{"arch": "mobilenet_v2", "model": "image classifier", "dataset": "microscope photos of single blood and bone marrow cells", "train_examples": 97085, "image_size": 32, "crop_scale_min": 1, "horizontal_flip": false, "color_jitter": 0.1, "targets": ["smear"], "num_classes": 2, "norm": "batchnorm", "hidden_act": "gelu", "padding_mode": "replicate", "depths": [3, 3, 3], "kernel_size": 5, "stem": "deep", "expansion": 4, "widths": [40, 80, 160], "mixing": "mixup", "label_smoothing": 0.1, "loss": "cross_entropy", "init": "torch_default", "residual_init": "none", "optimizer": "adamw", "learning_rate": 0.002, "beta1": 0.95, "beta2": 0.95, "eps": 1e-06, "max_steps": 12400, "batch_size": 256, "epochs": 32.7, "lr_schedule": "linear", "final_lr_fraction": 0, "warmup_steps": 1240, "weight_decay": 0.05}
Rows from block 4 of a small image classifier, named by matrix and row number. Rows with one number belong to one channel. Each number is 200 + 40 x the weight over its row's rms, rounded and kept within 0 to 999. All counts start at 0.
After each channel's rows are labels from the 100 images, of 14848, where the channel reaches its highest value: "colour at peak" is the nearest of a few named colours to the mean colour under the peak. Only what is clearly more common there than usual is listed. The data: microscope photos of single blood and bone marrow cells.
# convs0: expand pointwise conv (model.blocks.4.convs.0.weight, 320x80x1x1), inputs 0-79
# convs1: depthwise 5x5 conv (model.blocks.4.convs.1.weight, 320x1x5x5), a 5x5 kernel
# convs2: project pointwise conv (model.blocks.4.convs.2.weight, 80x320x1x1, transposed), outputs 0-79

convs0.70,163,122,197,184,221,230,207,246,265,150,217,203,168,203,162,181,260,177,208,143,204,192,151,217,158,262,219,75,163,242,221,202,199,218,191,161,184,177,103,185,158,168,223,215,159,178,196,292,145,242,231,176,256,174,197,249,156,194,167,188,213,215,232,228,202,148,189,185,257,184,202,177,206,159,212,176,287,273,245,146
convs1.70,181,212,233,208,173,245,252,188,223,176,191,238,244,193,112,152,208,141,128,174,160,141,142,207,185
convs2.70,229,232,224,119,271,182,173,196,212,118,216,237,249,171,218,156,111,239,223,239,251,166,172,68,213,170,219,221,113,180,204,198,218,203,223,141,206,151,215,173,135,176,253,238,208,201,208,164,208,251,203,244,192,167,218,192,212,197,241,263,202,244,180,157,148,214,218,189,132,253,221,147,189,247,191,223,224,158,168,231
colour at peak: purple

convs0.121,198,190,204,251,195,197,210,113,173,221,192,213,223,222,152,228,168,247,203,173,149,215,281,212,244,267,227,149,264,187,148,249,198,204,168,177,185,230,216,262,261,241,222,208,110,182,168,150,163,155,224,166,245,309,170,264,225,135,210,179,183,101,218,253,185,209,216,189,199,195,188,247,177,257,212,218,163,250,192,173
convs1.121,251,233,143,164,188,279,187,219,188,142,170,166,225,194,262,155,184,185,218,114,165,171,233,201,238
convs2.121,222,129,129,169,170,196,231,158,166,196,231,260,275,171,195,221,132,244,267,156,167,194,205,194,165,173,223,179,264,179,276,219,251,217,184,166,207,201,224,197,178,186,194,243,175,167,255,206,278,164,240,129,195,153,160,142,247,168,212,201,165,208,183,132,293,185,272,184,180,215,179,169,168,122,230,222,171,231,253,198
colour at peak: pink

convs0.2,176,245,190,275,256,223,267,167,219,274,261,242,228,151,163,238,178,220,225,206,96,221,209,171,207,220,256,226,239,210,132,249,220,172,159,235,251,265,207,204,181,161,190,202,161,179,286,266,134,198,157,194,147,211,202,218,213,244,250,171,237,219,175,137,230,208,141,221,191,241,248,180,143,170,246,226,200,180,228,237
convs1.2,291,246,217,222,284,236,188,178,175,248,199,152,167,170,229,241,201,176,201,228,228,248,187,214,273
convs2.2,209,203,204,216,209,251,167,170,278,178,241,204,222,261,215,201,203,184,209,192,189,154,246,224,216,149,209,125,212,229,182,245,210,265,211,251,170,227,264,201,223,201,189,202,204,266,185,192,166,233,193,134,204,152,74,208,189,214,196,191,162,204,204,221,300,207,199,165,210,192,135,201,220,201,206,113,190,297,318,176
colour at peak: purple

convs0.183,190,185,159,130,155,224,169,284,312,166,208,182,197,168,152,190,240,203,179,175,204,205,120,206,214,249,189,172,135,211,291,202,202,171,214,187,224,199,158,248,145,136,243,260,191,274,265,273,172,175,251,193,173,174,174,227,173,222,222,171,188,236,227,145,165,164,208,216,232,212,181,161,188,114,187,158,217,168,162,165
convs1.183,193,133,208,210,207,154,172,201,225,259,223,160,203,185,206,229,240,137,145,156,241,227,110,140,178
convs2.183,196,203,211,240,253,204,250,165,180,158,196,228,185,231,201,218,208,213,172,212,253,171,210,188,169,223,215,272,180,259,228,163,205,148,169,288,242,181,201,190,214,166,115,88,179,191,146,230,265,207,237,191,261,192,255,184,112,131,228,220,159,279,161,202,146,210,174,232,210,148,259,204,191,239,174,182,150,134,219,237
colour at peak: pink

convs0.297,242,262,173,261,256,162,321,168,158,217,229,278,261,184,193,200,187,237,200,196,153,196,238,181,178,210,240,245,233,138,183,216,219,217,180,218,236,238,226,199,236,187,195,244,169,184,323,206,215,139,146,189,169,233,231,220,252,210,227,139,262,195,192,169,226,228,193,225,131,186,261,177,145,161,230,240,159,193,176,240
convs1.297,261,256,204,232,257,235,145,198,155,201,164,148,203,147,205,191,205,183,198,156,272,250,177,223,267
convs2.297,221,180,128,160,194,233,210,112,208,191,242,239,256,228,196,185,161,240,253,173,222,173,209,195,228,162,160,142,215,172,262,241,230,221,232,227,180,168,240,258,253,181,188,293,160,215,192,120,172,214,185,209,157,207,126,220,246,159,229,252,184,205,211,255,214,285,246,194,138,226,187,162,199,240,202,153,155,276,268,225
colour at peak: pink

convs0.47,226,169,162,218,240,190,221,233,295,161,178,179,183,203,110,229,206,173,150,211,242,187,215,213,160,248,162,179,174,172,306,182,208,173,147,228,229,201,232,213,173,219,177,178,153,243,237,264,143,168,228,123,286,175,222,191,238,281,204,153,187,230,204,137,146,226,169,186,208,187,220,189,134,194,214,202,217,103,149,167
convs1.47,184,230,250,246,130,231,216,168,181,208,246,181,231,165,146,215,200,119,132,162,169,151,215,158,171
convs2.47,210,235,226,167,250,129,174,179,201,169,169,184,226,244,158,194,174,220,198,251,264,152,164,94,212,134,237,207,111,172,168,203,228,147,133,199,196,129,196,235,222,216,238,210,243,236,191,131,226,288,252,251,219,219,207,192,172,153,218,276,249,226,192,182,168,187,166,163,193,188,226,147,281,215,202,218,252,233,167,205
colour at peak: purple

convs0.106,229,126,202,174,166,191,158,256,328,181,247,129,209,234,171,194,228,181,177,212,180,144,235,245,209,248,214,189,145,173,204,172,227,282,151,233,211,172,175,214,182,158,216,207,196,247,173,260,162,173,233,141,204,167,172,148,192,208,150,216,195,219,89,127,161,199,183,148,204,202,180,188,217,142,168,194,296,188,207,191
convs1.106,192,197,255,212,213,152,219,185,263,202,161,222,177,254,207,255,221,163,135,119,177,201,148,181,129
convs2.106,194,280,215,149,180,225,241,151,168,176,199,233,213,238,131,177,217,203,209,217,232,189,147,151,237,209,259,171,160,185,176,157,191,170,147,248,247,174,192,235,210,199,266,209,240,219,197,146,141,206,265,220,178,191,276,232,102,234,204,272,252,158,117,168,187,213,184,199,192,191,268,163,274,228,193,187,265,211,156,263
colour at peak: white

convs0.5,119,155,161,186,164,192,228,252,243,158,172,178,165,214,120,197,259,154,186,153,141,222,175,208,164,261,207,92,191,234,196,193,188,203,177,188,158,201,202,185,157,216,209,204,209,143,199,246,138,234,158,198,295,212,211,234,212,219,196,180,116,183,307,212,212,186,210,173,205,216,155,258,149,239,201,121,198,219,243,149
convs1.5,185,154,187,173,154,139,136,204,174,222,188,188,285,196,183,141,190,225,180,155,167,146,167,129,165
convs2.5,256,213,206,181,208,166,214,201,214,131,201,228,220,213,167,176,186,201,178,197,153,190,208,182,200,232,228,137,223,220,148,234,158,132,158,183,186,233,159,225,114,156,182,200,105,179,279,245,124,214,177,207,229,193,216,192,234,227,282,186,105,192,239,175,210,227,234,173,193,270,192,204,108,296,168,130,194,183,245,190
colour at peak: blue

convs0.85,199,174,143,195,123,224,147,209,260,206,238,187,240,154,196,157,218,216,138,163,213,175,221,212,197,270,182,170,145,187,198,239,244,192,192,214,181,237,173,290,125,238,190,211,151,295,210,183,101,184,205,217,230,223,150,162,172,206,223,287,141,214,158,197,170,205,221,211,199,231,113,146,200,147,239,202,263,201,202,149
convs1.85,173,227,271,212,198,204,204,199,173,130,150,157,147,182,117,177,160,176,203,203,144,175,232,255,253
convs2.85,210,178,188,200,208,242,284,215,163,165,155,247,184,170,141,222,157,262,220,164,245,184,120,148,185,181,137,245,198,153,187,103,197,171,251,177,228,160,179,183,184,175,201,174,169,188,219,216,291,210,227,205,253,282,239,149,272,159,215,222,173,165,167,197,118,203,207,222,180,182,214,192,184,232,141,205,221,123,123,207
colour at peak: white

convs0.120,242,201,141,220,186,183,185,219,216,218,195,177,256,172,201,162,201,183,227,238,217,178,165,205,244,263,120,156,239,227,193,206,162,206,194,173,181,259,137,192,183,153,197,163,80,203,183,192,210,177,295,193,207,227,271,197,142,177,205,189,165,183,234,173,163,234,188,145,198,145,279,191,141,273,162,162,193,100,223,132
convs1.120,292,242,270,150,201,170,156,228,180,160,161,211,147,157,199,167,206,174,158,216,165,204,196,262,240
convs2.120,130,228,211,173,100,135,186,189,131,180,157,211,193,138,121,158,248,140,223,269,228,249,151,221,292,223,167,204,203,229,230,222,210,162,164,230,121,150,193,250,206,199,164,192,226,209,182,224,215,159,203,236,249,234,226,179,168,184,145,273,176,200,190,187,167,199,229,126,131,168,175,201,215,197,189,176,250,183,147,164
colour at peak: white

convs0.24,222,206,200,201,270,187,228,190,218,186,166,183,197,265,187,222,123,233,173,223,175,137,198,188,230,235,212,158,206,125,273,207,185,203,189,225,242,167,213,216,312,242,264,292,194,233,197,210,140,169,219,120,239,199,233,202,222,173,223,156,185,134,263,208,237,272,141,245,226,182,156,146,227,203,168,193,143,200,176,264
convs1.24,154,155,166,176,137,233,199,154,224,128,224,181,186,220,173,249,204,197,250,157,285,226,206,260,223
convs2.24,277,202,229,191,205,199,242,168,145,232,203,262,264,145,192,145,122,280,248,152,218,161,205,152,165,171,187,211,181,211,217,171,267,233,226,131,241,147,178,239,196,194,154,200,146,191,214,178,231,197,225,246,221,164,141,153,155,149,232,251,187,246,201,160,174,180,233,261,201,253,124,156,155,199,237,188,156,134,223,241
colour at peak: pink; white

convs0.159,241,202,160,176,295,143,255,154,189,178,190,175,253,216,120,232,158,202,163,173,185,175,241,207,187,303,215,219,235,148,227,186,158,174,219,219,172,219,184,220,206,197,175,210,133,197,260,133,161,179,261,130,203,201,271,256,243,106,243,126,195,206,202,233,203,236,211,180,183,143,271,192,158,176,221,220,156,193,198,225
convs1.159,249,210,238,167,202,161,196,203,207,228,168,123,187,155,212,170,220,164,153,235,268,258,273,160,249
convs2.159,209,250,70,156,179,236,262,153,158,184,227,241,214,187,187,204,144,224,235,200,214,201,179,176,189,161,204,203,218,190,281,221,264,226,211,189,186,117,194,238,187,224,225,257,208,190,207,126,243,181,186,227,135,202,160,109,272,180,205,273,137,222,161,206,178,247,253,188,118,204,193,168,174,239,247,188,186,188,245,217
colour at peak: pink

convs0.319,224,139,190,225,178,143,237,186,123,212,163,193,179,204,132,215,237,187,188,223,188,218,173,256,229,171,171,187,213,180,249,155,249,139,165,212,162,211,272,197,207,249,205,182,197,152,190,183,207,219,232,245,307,200,198,152,103,180,207,191,118,178,286,196,232,196,247,238,174,76,176,232,175,195,231,163,192,161,159,187
convs1.319,237,245,239,251,196,259,171,190,137,157,220,185,190,192,146,206,149,149,190,132,235,149,137,204,225
convs2.319,132,232,246,195,158,215,150,188,162,206,140,174,157,202,149,200,253,136,184,283,217,261,224,202,258,166,208,209,172,213,175,218,139,211,90,228,136,216,204,203,232,227,244,184,245,250,134,199,175,171,238,187,245,237,245,206,126,212,139,214,197,163,199,192,188,192,182,134,209,113,191,209,268,203,200,179,278,198,207,149
colour at peak: white

convs0.17,110,206,176,240,196,200,210,173,202,195,147,139,160,175,156,174,236,157,214,160,141,191,267,190,174,293,240,145,230,244,174,182,150,212,185,224,139,178,222,235,176,244,171,198,158,157,167,185,173,191,213,129,294,250,230,216,220,177,208,205,150,149,288,220,186,179,271,163,203,150,180,256,169,236,225,175,200,272,252,193
convs1.17,153,181,217,145,162,137,179,217,187,150,210,241,263,216,137,214,206,189,238,138,220,204,149,132,158
convs2.17,197,126,183,195,215,202,228,167,201,134,190,181,156,193,209,205,194,180,207,173,171,179,271,195,173,295,280,177,191,270,126,224,159,153,211,179,201,237,197,211,160,179,112,166,164,159,237,176,213,238,211,189,223,238,203,208,193,215,253,168,126,207,251,219,196,208,249,184,204,224,200,253,138,304,190,126,137,219,293,180
colour at peak: blue; purple