From a checkpoint of a small image classifier: held-out accuracy 100%, trained on microscope photos of single blood and bone marrow cells.
Rows from block 6 of a small image classifier, named by matrix and row number. Rows with one number belong to one channel. Each number is 500 + 40 x the weight over its row's rms, rounded and kept within 0 to 999. All counts start at 0. Numbers have three digits each. After the name is the row's rms in percent of the matrix's.
After each channel's rows are labels from the 100 images, of 14848, where the channel reaches its highest value: "responds to" is what is common among them. Only what is clearly more common there than usual is listed. The data: microscope photos of single blood and bone marrow cells. In brackets: how many of the 100.
# convs0: expand pointwise conv (model.blocks.6.convs.0.weight, 320x80x1x1), inputs 0-79
# convs1: depthwise 5x5 conv, stride 2 (model.blocks.6.convs.1.weight, 320x1x5x5), a 5x5 kernel
# convs2: project pointwise conv (model.blocks.6.convs.2.weight, 160x320x1x1, transposed), outputs 0-79

convs0.93 100:482502485522522514494479544469536400510565501474518436495464485468541522456506478506476527495475491545471461484515508484482508541452527518470525463544535468563458488476500553428477413479501469547427455459642451515498564522497452547530565444
convs1.93 091:453501456422470454465514448467440440471456484495459483448480473470458448499
convs2.93 110:414538489493531431477465516446526469517530519512503466459498473476504459404441474526510512508495491558504498515490506508545450510512503454464529547531503519471493460339468453536472555506462626527410481499565483518540539514402487508504478516
responds to: smear: peripheral blood (60)

convs0.316 115:511440513555540543501513489487457489428500519437504488499449538453501486475509499440513585553437513493499519493434479467487475510557522496515521468550471436671496485508587497526532472492481459454475461484512495436492478491512412488519510527
convs1.316 103:519461473521463455449532542570471551547523551505555549580507547504515499514
convs2.316 125:530509541474502511436537458470451558494544427519547464487477529570492557528478529491535459448502474518542520481489483493449518426459488498550502483469545488504510542518568545531511508562476527452481467528462468505430491512555530532542511491
responds to: smear: peripheral blood (97); cell type: segmented neutrophil (49)

convs0.45 097:418454545434504502466511481455421489456467500501535443505534477480526456511527590505493487483496416457479534462455423521482529481434515485580509484492587433549551540519483520493496465462532448470532513434504482547526505525435438543515487477
convs1.45 101:435476493431406447440526509515456481508542538454489533483537464467505510535
convs2.45 082:462404471442496500532588566502509446467461469404526550522493508508533553471450507538452499389542480453488477503560535553480489513467550501566509421486496528497517511529514573455502483437522481575530524452523520469445464490529569474517514564
responds to: cell type: lymphocyte (39)

convs0.147 097:439487579460494537448536492465507464480520534532516441453561527415551489554483541483513508461484382517530484494486471503554511532498554499520471465526552427537467522537521479476446488494466462541489467393492525558489506479418490569519528513
convs1.147 100:536494497431434479448500490453432441451522456474508478560528493455501542542
convs2.147 079:469463455433564433522501458511509505493519469451542500512481511552542574500441574484518471432465522429475527527519516563508523486442496501602485448515558494570467510524551526442392482515543490533517483524528522457424499439531509480537565469
responds to: cell type: lymphocyte (37)

convs0.187 101:489475596499538514475583518424451476454565547467525488388491534476466493442524458523456520547442489482500511553465477489517499536491518475455524467560451507579529533472482509474495450480520500477532465601489522517491552453519574517457478542
convs1.187 101:535475485579535527498511513596482516455539513531465537569531521552534545518
convs2.187 111:539456509493430490496440483473443449445453535508580548601430564453526508484517520548450540478470431465458511554469472491493589528522523485534474507516516501481400484481511466435523514437542464487498482496501465456484471449468525475473550517
responds to: smear: peripheral blood (100); cell type: lymphocyte (41)

convs0.283 097:453553553508484562457578509497471471514534493523526474519553455553461501526426551477546522448522377500438463505524514491570570552465552466501545513505492499455474556523449598485459498473543510560508501481494550541521493504478465559503505494
convs1.283 098:582538539510495470481528489435546518492555481556469518530476502473505468399
convs2.283 085:484470461564435449458473461510513447462512540531494469466490430510526529501481523549516530518455457511496487488425450490540472517486501438419515551480490490509481497423455371483456555456527530510420574431546472493541543500456474497434512457
responds to: cell type: lymphocyte (48)

convs0.142 087:477441512534468521526560430519424531407475456564487448449567495535490527498463509494538526507515428431446513467536538528593478480514478499521536550508464557490503548469455498498494443544588562509550509505455461482553475490508550538489515521
convs1.142 110:530450437410429488475421453484514517543477527488485523491552461515514518520
convs2.142 083:512458520445497552455589516432479420451497530482508485494449498441535509479408447557474553446548448539481414493495547530519491497487535438497516511506514546490502514509560564457506537469527523499505501474478458458541487474476578439521499581
responds to: cell type: lymphocyte (36)

convs0.251 102:530473517556583552503522565490480514520574591510494511449463532438511466429530440489502490516463532502588531613497499495526492521454485498500539488566488461524475431508512531526422492530482516522521483580552533479452505456495501501531509572
convs1.251 100:596520563558526494531536521532557468515520553545530510499536555517478470543
convs2.251 113:543456508465490452518475523476481484431423543501505557545426551426479499470487478571450565477499442508430527563486542526538533538528545466512438511568467541474465450455506474477487546450553518506521503513496448435491448425477518472531493563
responds to: smear: peripheral blood (100)

convs0.212 101:495482562557488513506571505505500451400517508568538473396566462513543546488532479569503518464455470476416554523544555559472510439477517496450554480486464484510492531506517567533479424474459502500498492519504489458565459490537499485453442504
convs1.212 095:525476478512577542523495479562479478429457491507532478485486604551460484523
convs2.212 092:492467531548443577527577556542533484469493494469475521456553480490472490540487490487457499497534446527516469485497479507473456476494490580511534410493492465460524523571562537540503480495486461517513536455516490492457456530580512407502477563
responds to: cell type: lymphocyte (40)

convs0.140 098:556513496462524537466469533440540498550545540427408547488484538389464487529488520435503484542508488520551511517478502492521394560578499544529466459532495488506511444550505472539511470492493507504537502520499520476415530476495473503597557528
convs1.140 101:590564517568532572502487471491499478442526507471485514483532539500525551561
convs2.140 092:536485466464468500498545555483476483485441537533497526526491521412493493496520472533403521465584464498474463531480529512506512510551598507458418415551438582438509460503501533477497476464511505449531437534488488521493441492537518496517439609
responds to: smear: peripheral blood (100); cell type: segmented neutrophil (54)

convs0.11 104:527502542533572580492494559446484499523579570464450564472460540358527460465533493444475541538513538507555527565487494482513462537528525514520495502523487489529478419494509499553442470506494538496479481528543529464446502435510479478522524559
convs1.11 092:571513551531503516530505531509524487441478508583497441538519557516551551558
convs2.11 117:554460513502455452547488505491475491451478532512472592535445581441464477466481488540466551431526471500468498598508549538519542519519557490525433462564487538482495494488480505437504531466553512471544503490476468434499487455495503471525481582
responds to: smear: peripheral blood (100); cell type: segmented neutrophil (41)

convs0.182 100:625545506522537524480502592455546539535538503465426542464491540409528477497465446451502488516526538504555508538506495520459443493450489509533525446536511498502456398511497540561492472511509505534525485525514509512445469497477450470478588559
convs1.182 092:571569522538529587533508495553556528496524566504532484535497488561484516508
convs2.182 098:536474493463485487523510512474484533439406552513469542514475536446474475463492482522478526439521481492424517551498570540540512548544577492522422462590432545466502450485496511470497492478561531492534511505426510449511465483501451489561453609
responds to: smear: peripheral blood (100); cell type: segmented neutrophil (45)

convs0.95 101:448429490521463475451492473512425459398477427510603455480511524485450557544502482465519477470473511510516576393484487502566524525476502537462471504483520530521534499476491460439514492511542467475490495469504404462550484522457458507447526457
convs1.95 103:508537463485535475463472506555417521442462469465454468444472461500430475460
convs2.95 115:484534579558448532475441510451512457499510463543454492483528529488470458531484447516525510480577495527510456510502468442455420476520543506430478499506425524469547501434416464509542542429443514493459504443549450539519521514491511516432504561
responds to: cell type: lymphocyte (36)

convs0.176 106:533479526594491477482542532522527482479520492500502486376495479459528496445565504537474542494488515479474457530499500508441480477451389468488559453527486502517466463504461511578507486560515483453499460414466538554504408552474513502426519522
convs1.176 095:479465430494510452489461476521554544536570551499525469505530454507426437473
convs2.176 109:565509465554478466539519492450428459474456533530462491534467481459517522446533516557447545462466521447488538534479520552515521534463527465475500480501545518488496474488467437474454499469524482464457447557469474469520477410483483461544517473
responds to: smear: peripheral blood (93); cell type: myeloblast (30)

convs0.104 098:519485527499558521468551575428519481473566563474475551473480551407523449455467428465454509497458527506524515571518487470549451542526521534532570491549481510488518475490519555552448465496534494534476447568504531454412508492513476476497529574
convs1.104 090:574531492569498545568525483529504509523548519569545518520559517560488540486
convs2.104 082:545461493460450472516529514469458495405454552495480565538440576424478474446454500521445554435508469486453479588479545553537560538526556499519466492573467557499516464483500519467487507495532499499549492481447491424489471459477507506572457577
responds to: smear: peripheral blood (100); cell type: segmented neutrophil (40)

convs0.72 092:549566457444494497476519542549485488456525501479473538477507531519459540516453431434546494592516564577527561492506520608478510463517473579500568485481493478485518487441556525491546514497495487471535468523480548473530435496576567551468490505
convs1.72 112:456530547479465491520549507488431442483497507417451504506498432439440515516
convs2.72 088:456566527506509465470479512451495477494520552559453439465479462497516476454463450571540557478513515514496483482448451548523446548460498434458529509516482526485439486409436425486509595508502568524429544480506437505527500458438478468503506489
responds to: smear: peripheral blood (67)

convs0.263 096:563414508520501504513456468476505420520551448591499531527527484518585426453486574512474495420520491467468493487525552465486509579483509488475446485485537431482521562500478465489427490524484517549450522562553461527537508528498528449541548498
convs1.263 097:437450500484504469532562498526468474511552539478437427498486469434429520504
convs2.263 067:494505460461529472523558463502504550509491502519533546484515507501456514519563526485506472514469495431531514501514534499504542481500515612532493477485571469480513530590598533538447403589506488465519429591431507529418447540571476481567463478
responds to: smear: peripheral blood (85); cell type: segmented neutrophil (52)

convs0.270 104:502483557549534517486569523496482507496540540481512530411471542461465451395476443494456498469472488501534517569445509509504511532485525503503501448553472502541471499492465533532455514515509530527510436661507485501454553439513542505483530573
convs1.270 102:510546534568583496527544493576526533547508504489526503513595545503515517505
convs2.270 108:515455505458466487515500528479458466435443563493530571583420525431519482493485519570438547481492402471427503553480510497533571552540520464492459502553482507478415435471524489445506518441558498497507515492477463474505432453469496478532506528
responds to: smear: peripheral blood (100)

convs0.96 091:503449519552439434465472539479473435460489468485533445510491437473559562470507543472532577488542493519505525465550479438513534545448511491489563479512530443564505494470478529481503469509533467556440490458545458485551510450540462549525556387
convs1.96 103:413469496494536430465542476547430527489519514472491440438519459484483526541
convs2.96 086:476532477423538460430465536499478461450473512498512485499508469516531534563529503577529496455534508409447461510549456476516463576495521460535387465503494546466436486499466510438574544446526511573550479460500468462418454551482566474461517474
responds to: cell type: lymphocyte (34)