Weights of a small image classifier.
Model: 32-pixel images, arch mobilenet_v2, norm batchnorm, activation gelu, depths [3, 3, 3], widths [40, 80, 160].
Training: adamw at rate 0.002, 12400 steps, batches of 256, held-out accuracy 100%.
Data: trained on microscope photos of single blood and bone marrow cells, 97085 training examples, 32.7 epochs.
Rows from block 3 of a small image classifier, named by matrix and row number. Rows with one number belong to one channel. Each number is 128 + 24 x the weight over its row's rms, rounded and kept within 0 to 255. All counts start at 0. After the name is the row's rms in percent of the matrix's.
Before each channel's rows are labels from the 100 images, of 14848, where the channel reaches its highest value: "top examples" is what is common among them; "peak at" is the part of the image that holds the peak. Only what is clearly more common there than usual is listed. The data: microscope photos of single blood and bone marrow cells.
# convs0: expand pointwise conv (model.blocks.3.convs.0.weight, 160x40x1x1), inputs 0-39
# convs1: depthwise 5x5 conv, stride 2 (model.blocks.3.convs.1.weight, 160x1x5x5), a 5x5 kernel
# convs2: project pointwise conv (model.blocks.3.convs.2.weight, 80x160x1x1, transposed), outputs 0-79

top examples: smear: peripheral blood; cell type: lymphocyte
peak at: centre
convs0.33 100 [ 86 156 101 121 109  84  93 113 145 122 129 100 159 168 146  92 140 114 156 152 103 112 135 147 117 123 127  89 140 123 136 127 125 140 147 167 117 111  70 132]
convs1.33 087 [ 89 104 107 101 119  92 124 104 128  99 116 120 123 127 147  96 105 139 164 170  96 136 142 163 149]
convs2.33 088 [161 137 117 132 129  98 101 134 145 158 118  98 141 131 128 134 122 143  74 148 140 106 155 141  94 109  99 126  95 117 172 103 198 136 140 132 130 123 159 155  91 163 114 103 115 167 101 128 118 101 107 131 133 127 111  82 168 125 157 138 108 132 110 114  98 136 104 152 109 150  90 117  97 107 124 131 104  81 103 132]

top examples: smear: peripheral blood; cell type: segmented neutrophil
peak at: middle right
convs0.155 099 [105 124 136 125  93 105 112 176 144 111 110 102 172 112 141 107 166 155 123 129 120 104 158 144 172 112 153 152 138 141 101 119 148 130  81 121 167 133 138  99]
convs1.155 101 [123  82 120 101 154 145 123  96 114 131 123 102 101 117 137 150 135 118  83 100 161 155 134 100  89]
convs2.155 101 [147 130 120 122 157 112 111 131  81 141 123 160 101 111 130 147 121 131 110 172 150 122 114 140 168 133  85 143 139 144 108 139 135 122 123 186 102 167 117  98 113  65 107 106 114 111 100 143 160 111 144 169 141 120 149 104  99 102 138 125 118 135 145 160  93 148 137 127 113  99 140 157 115 185 136 146 114  87  94 131]

top examples: cell type: erythroblast
peak at: centre
convs0.87 098 [149 156 114 139 138 128 160 112 116 121 109 130 148 133 121 172 142 159 121  87  90 162 103 110 102 110 106 101 119 165 108 140 147 137  70 130 156 138  93 153]
convs1.87 093 [ 85 115 137 123 127 107 144 146 187 128  96 145 151 136 102 111 109 125 147  75 113 135 121 100 110]
convs2.87 090 [100 183 120 128 154 129 134 106 146 155  93 132 148 121  77 140 148 106 140 121 100 169 150 111 137 126 126 137 161 127 135 147 107 143 128 135 109 157 149 132 113 121 148 110 126 139 150 132 157 120 141 107 132 143 154 129 132 145 117 115 108  92 120  59 130 135 133  95 123 107 171 159  94 175  81  94 126  76 160  92]

top examples: smear: peripheral blood; cell type: segmented neutrophil
peak at: top centre
convs0.52 100 [137 121 124 129  96 156 158  99 149 156 157 123 121 144  99 114 164 134 108 174 105 113 138 130 102 145 162 113 101  76 147 137 146  99 116 150 169 103 141 155]
convs1.52 092 [104  92 107  77 113 124 136 109 104 131 115 108 108 139 160 116 123 158 170 119 144 155 137 163  97]
convs2.52 090 [155 136 132 143 155 116 135  95 131 132 124 130 159 136 127 133  94 152 100 124 110 129 174 100 156 152 151 136 124  71 107 126 113 124 117 118 117 138 186 155 201 122 129 179 121 125 116  82 126 102 150 138 140 157 108 153 124 104 124 126 154 112 152 142 128 151 141 148 132  93 100 139 119 139 154 165  68 142 124 151]

top examples: smear: peripheral blood
peak at: bottom right; bottom centre
convs0.122 098 [ 91  93 124 135 121 132  99 110 126 131  93 139  81 152 113 125 173 106  86 143 140 131 152  86 108 114 145 129 109 114 140 131 112  75 113 142 153  84 140 126]
convs1.122 102 [112 148 143 159 141 104 136 119 137 125 142 132 112 129 151 128 122 149 148 162  81  99  79  96  82]
convs2.122 105 [163 171 118 130 181 125 151 122 112 114  95 153 162 131 124 110 114 163 157 131 113 109 132  94  70 131 135 166 155  96 124 100 111 119 132 155 151  89 122 111 148 130 102 171 143 111 157 132 162 129  99  96 129 162 156 119 148 141 120 119 173 109 127 105 122 132 100 146 118 115 140 101 101 121 116 122  81 121 105 172]

top examples: cell type: erythroblast
peak at: top centre
convs0.133 097 [148 140 139 142 136 169 131 103 100 144 109 144 113 138 132 129 112 127 150  97 117 109 136 169 142 124 142 130  95 136 143 120  83 129 122 141 184 163 125 202]
convs1.133 095 [105  93 101 127  95 120 112 118 122 125 115 116 140 157 153 142 139 151 163 103 123 177 164 164 100]
convs2.133 093 [124 124 155 154 113 137 135 129 109 109 115  58 112 100 103 145 134 134  99 141 106 109 159 106 122 138 157 121 108 129  85 147 152 120  90  98 135 155 140 110 117 166 159 118 128 107 133 111 135 135 154 111 162 120 122  78  78 151 110 117  82 138 171 103 154 116 127 119 176 103 103 155 134 132 169 134 132 150 163 114]

top examples: cell type: erythroblast
peak at: centre
convs0.157 099 [151 165  94 163 146 117 124 125  86 123 140 162 152 129 141 151 134 129 141  78  83 119  83 163 104 131 130 137 116 119 125 159  96 142 147 133 119 123  88  98]
convs1.157 110 [117 126 142 116 158 128 126 143 120 147  92 119  96  87  98 121 119 110  87 107 126  98  91  77 118]
convs2.157 085 [152  67 101 131 138 135 168 112 133 110 128 135 163 138 148 122 108 160 143 109  82  99 113  91 100 147 139 108 158 105 155 130 108 106 141 118 149 117 103 110 101 104 133 139 101  93 166 145  91 117 101  80 119 137 137 163 152 116 162  96 115 141 143 117 150 164 113 143 130 157 115  87 144 110 114 109  94 146 104 159]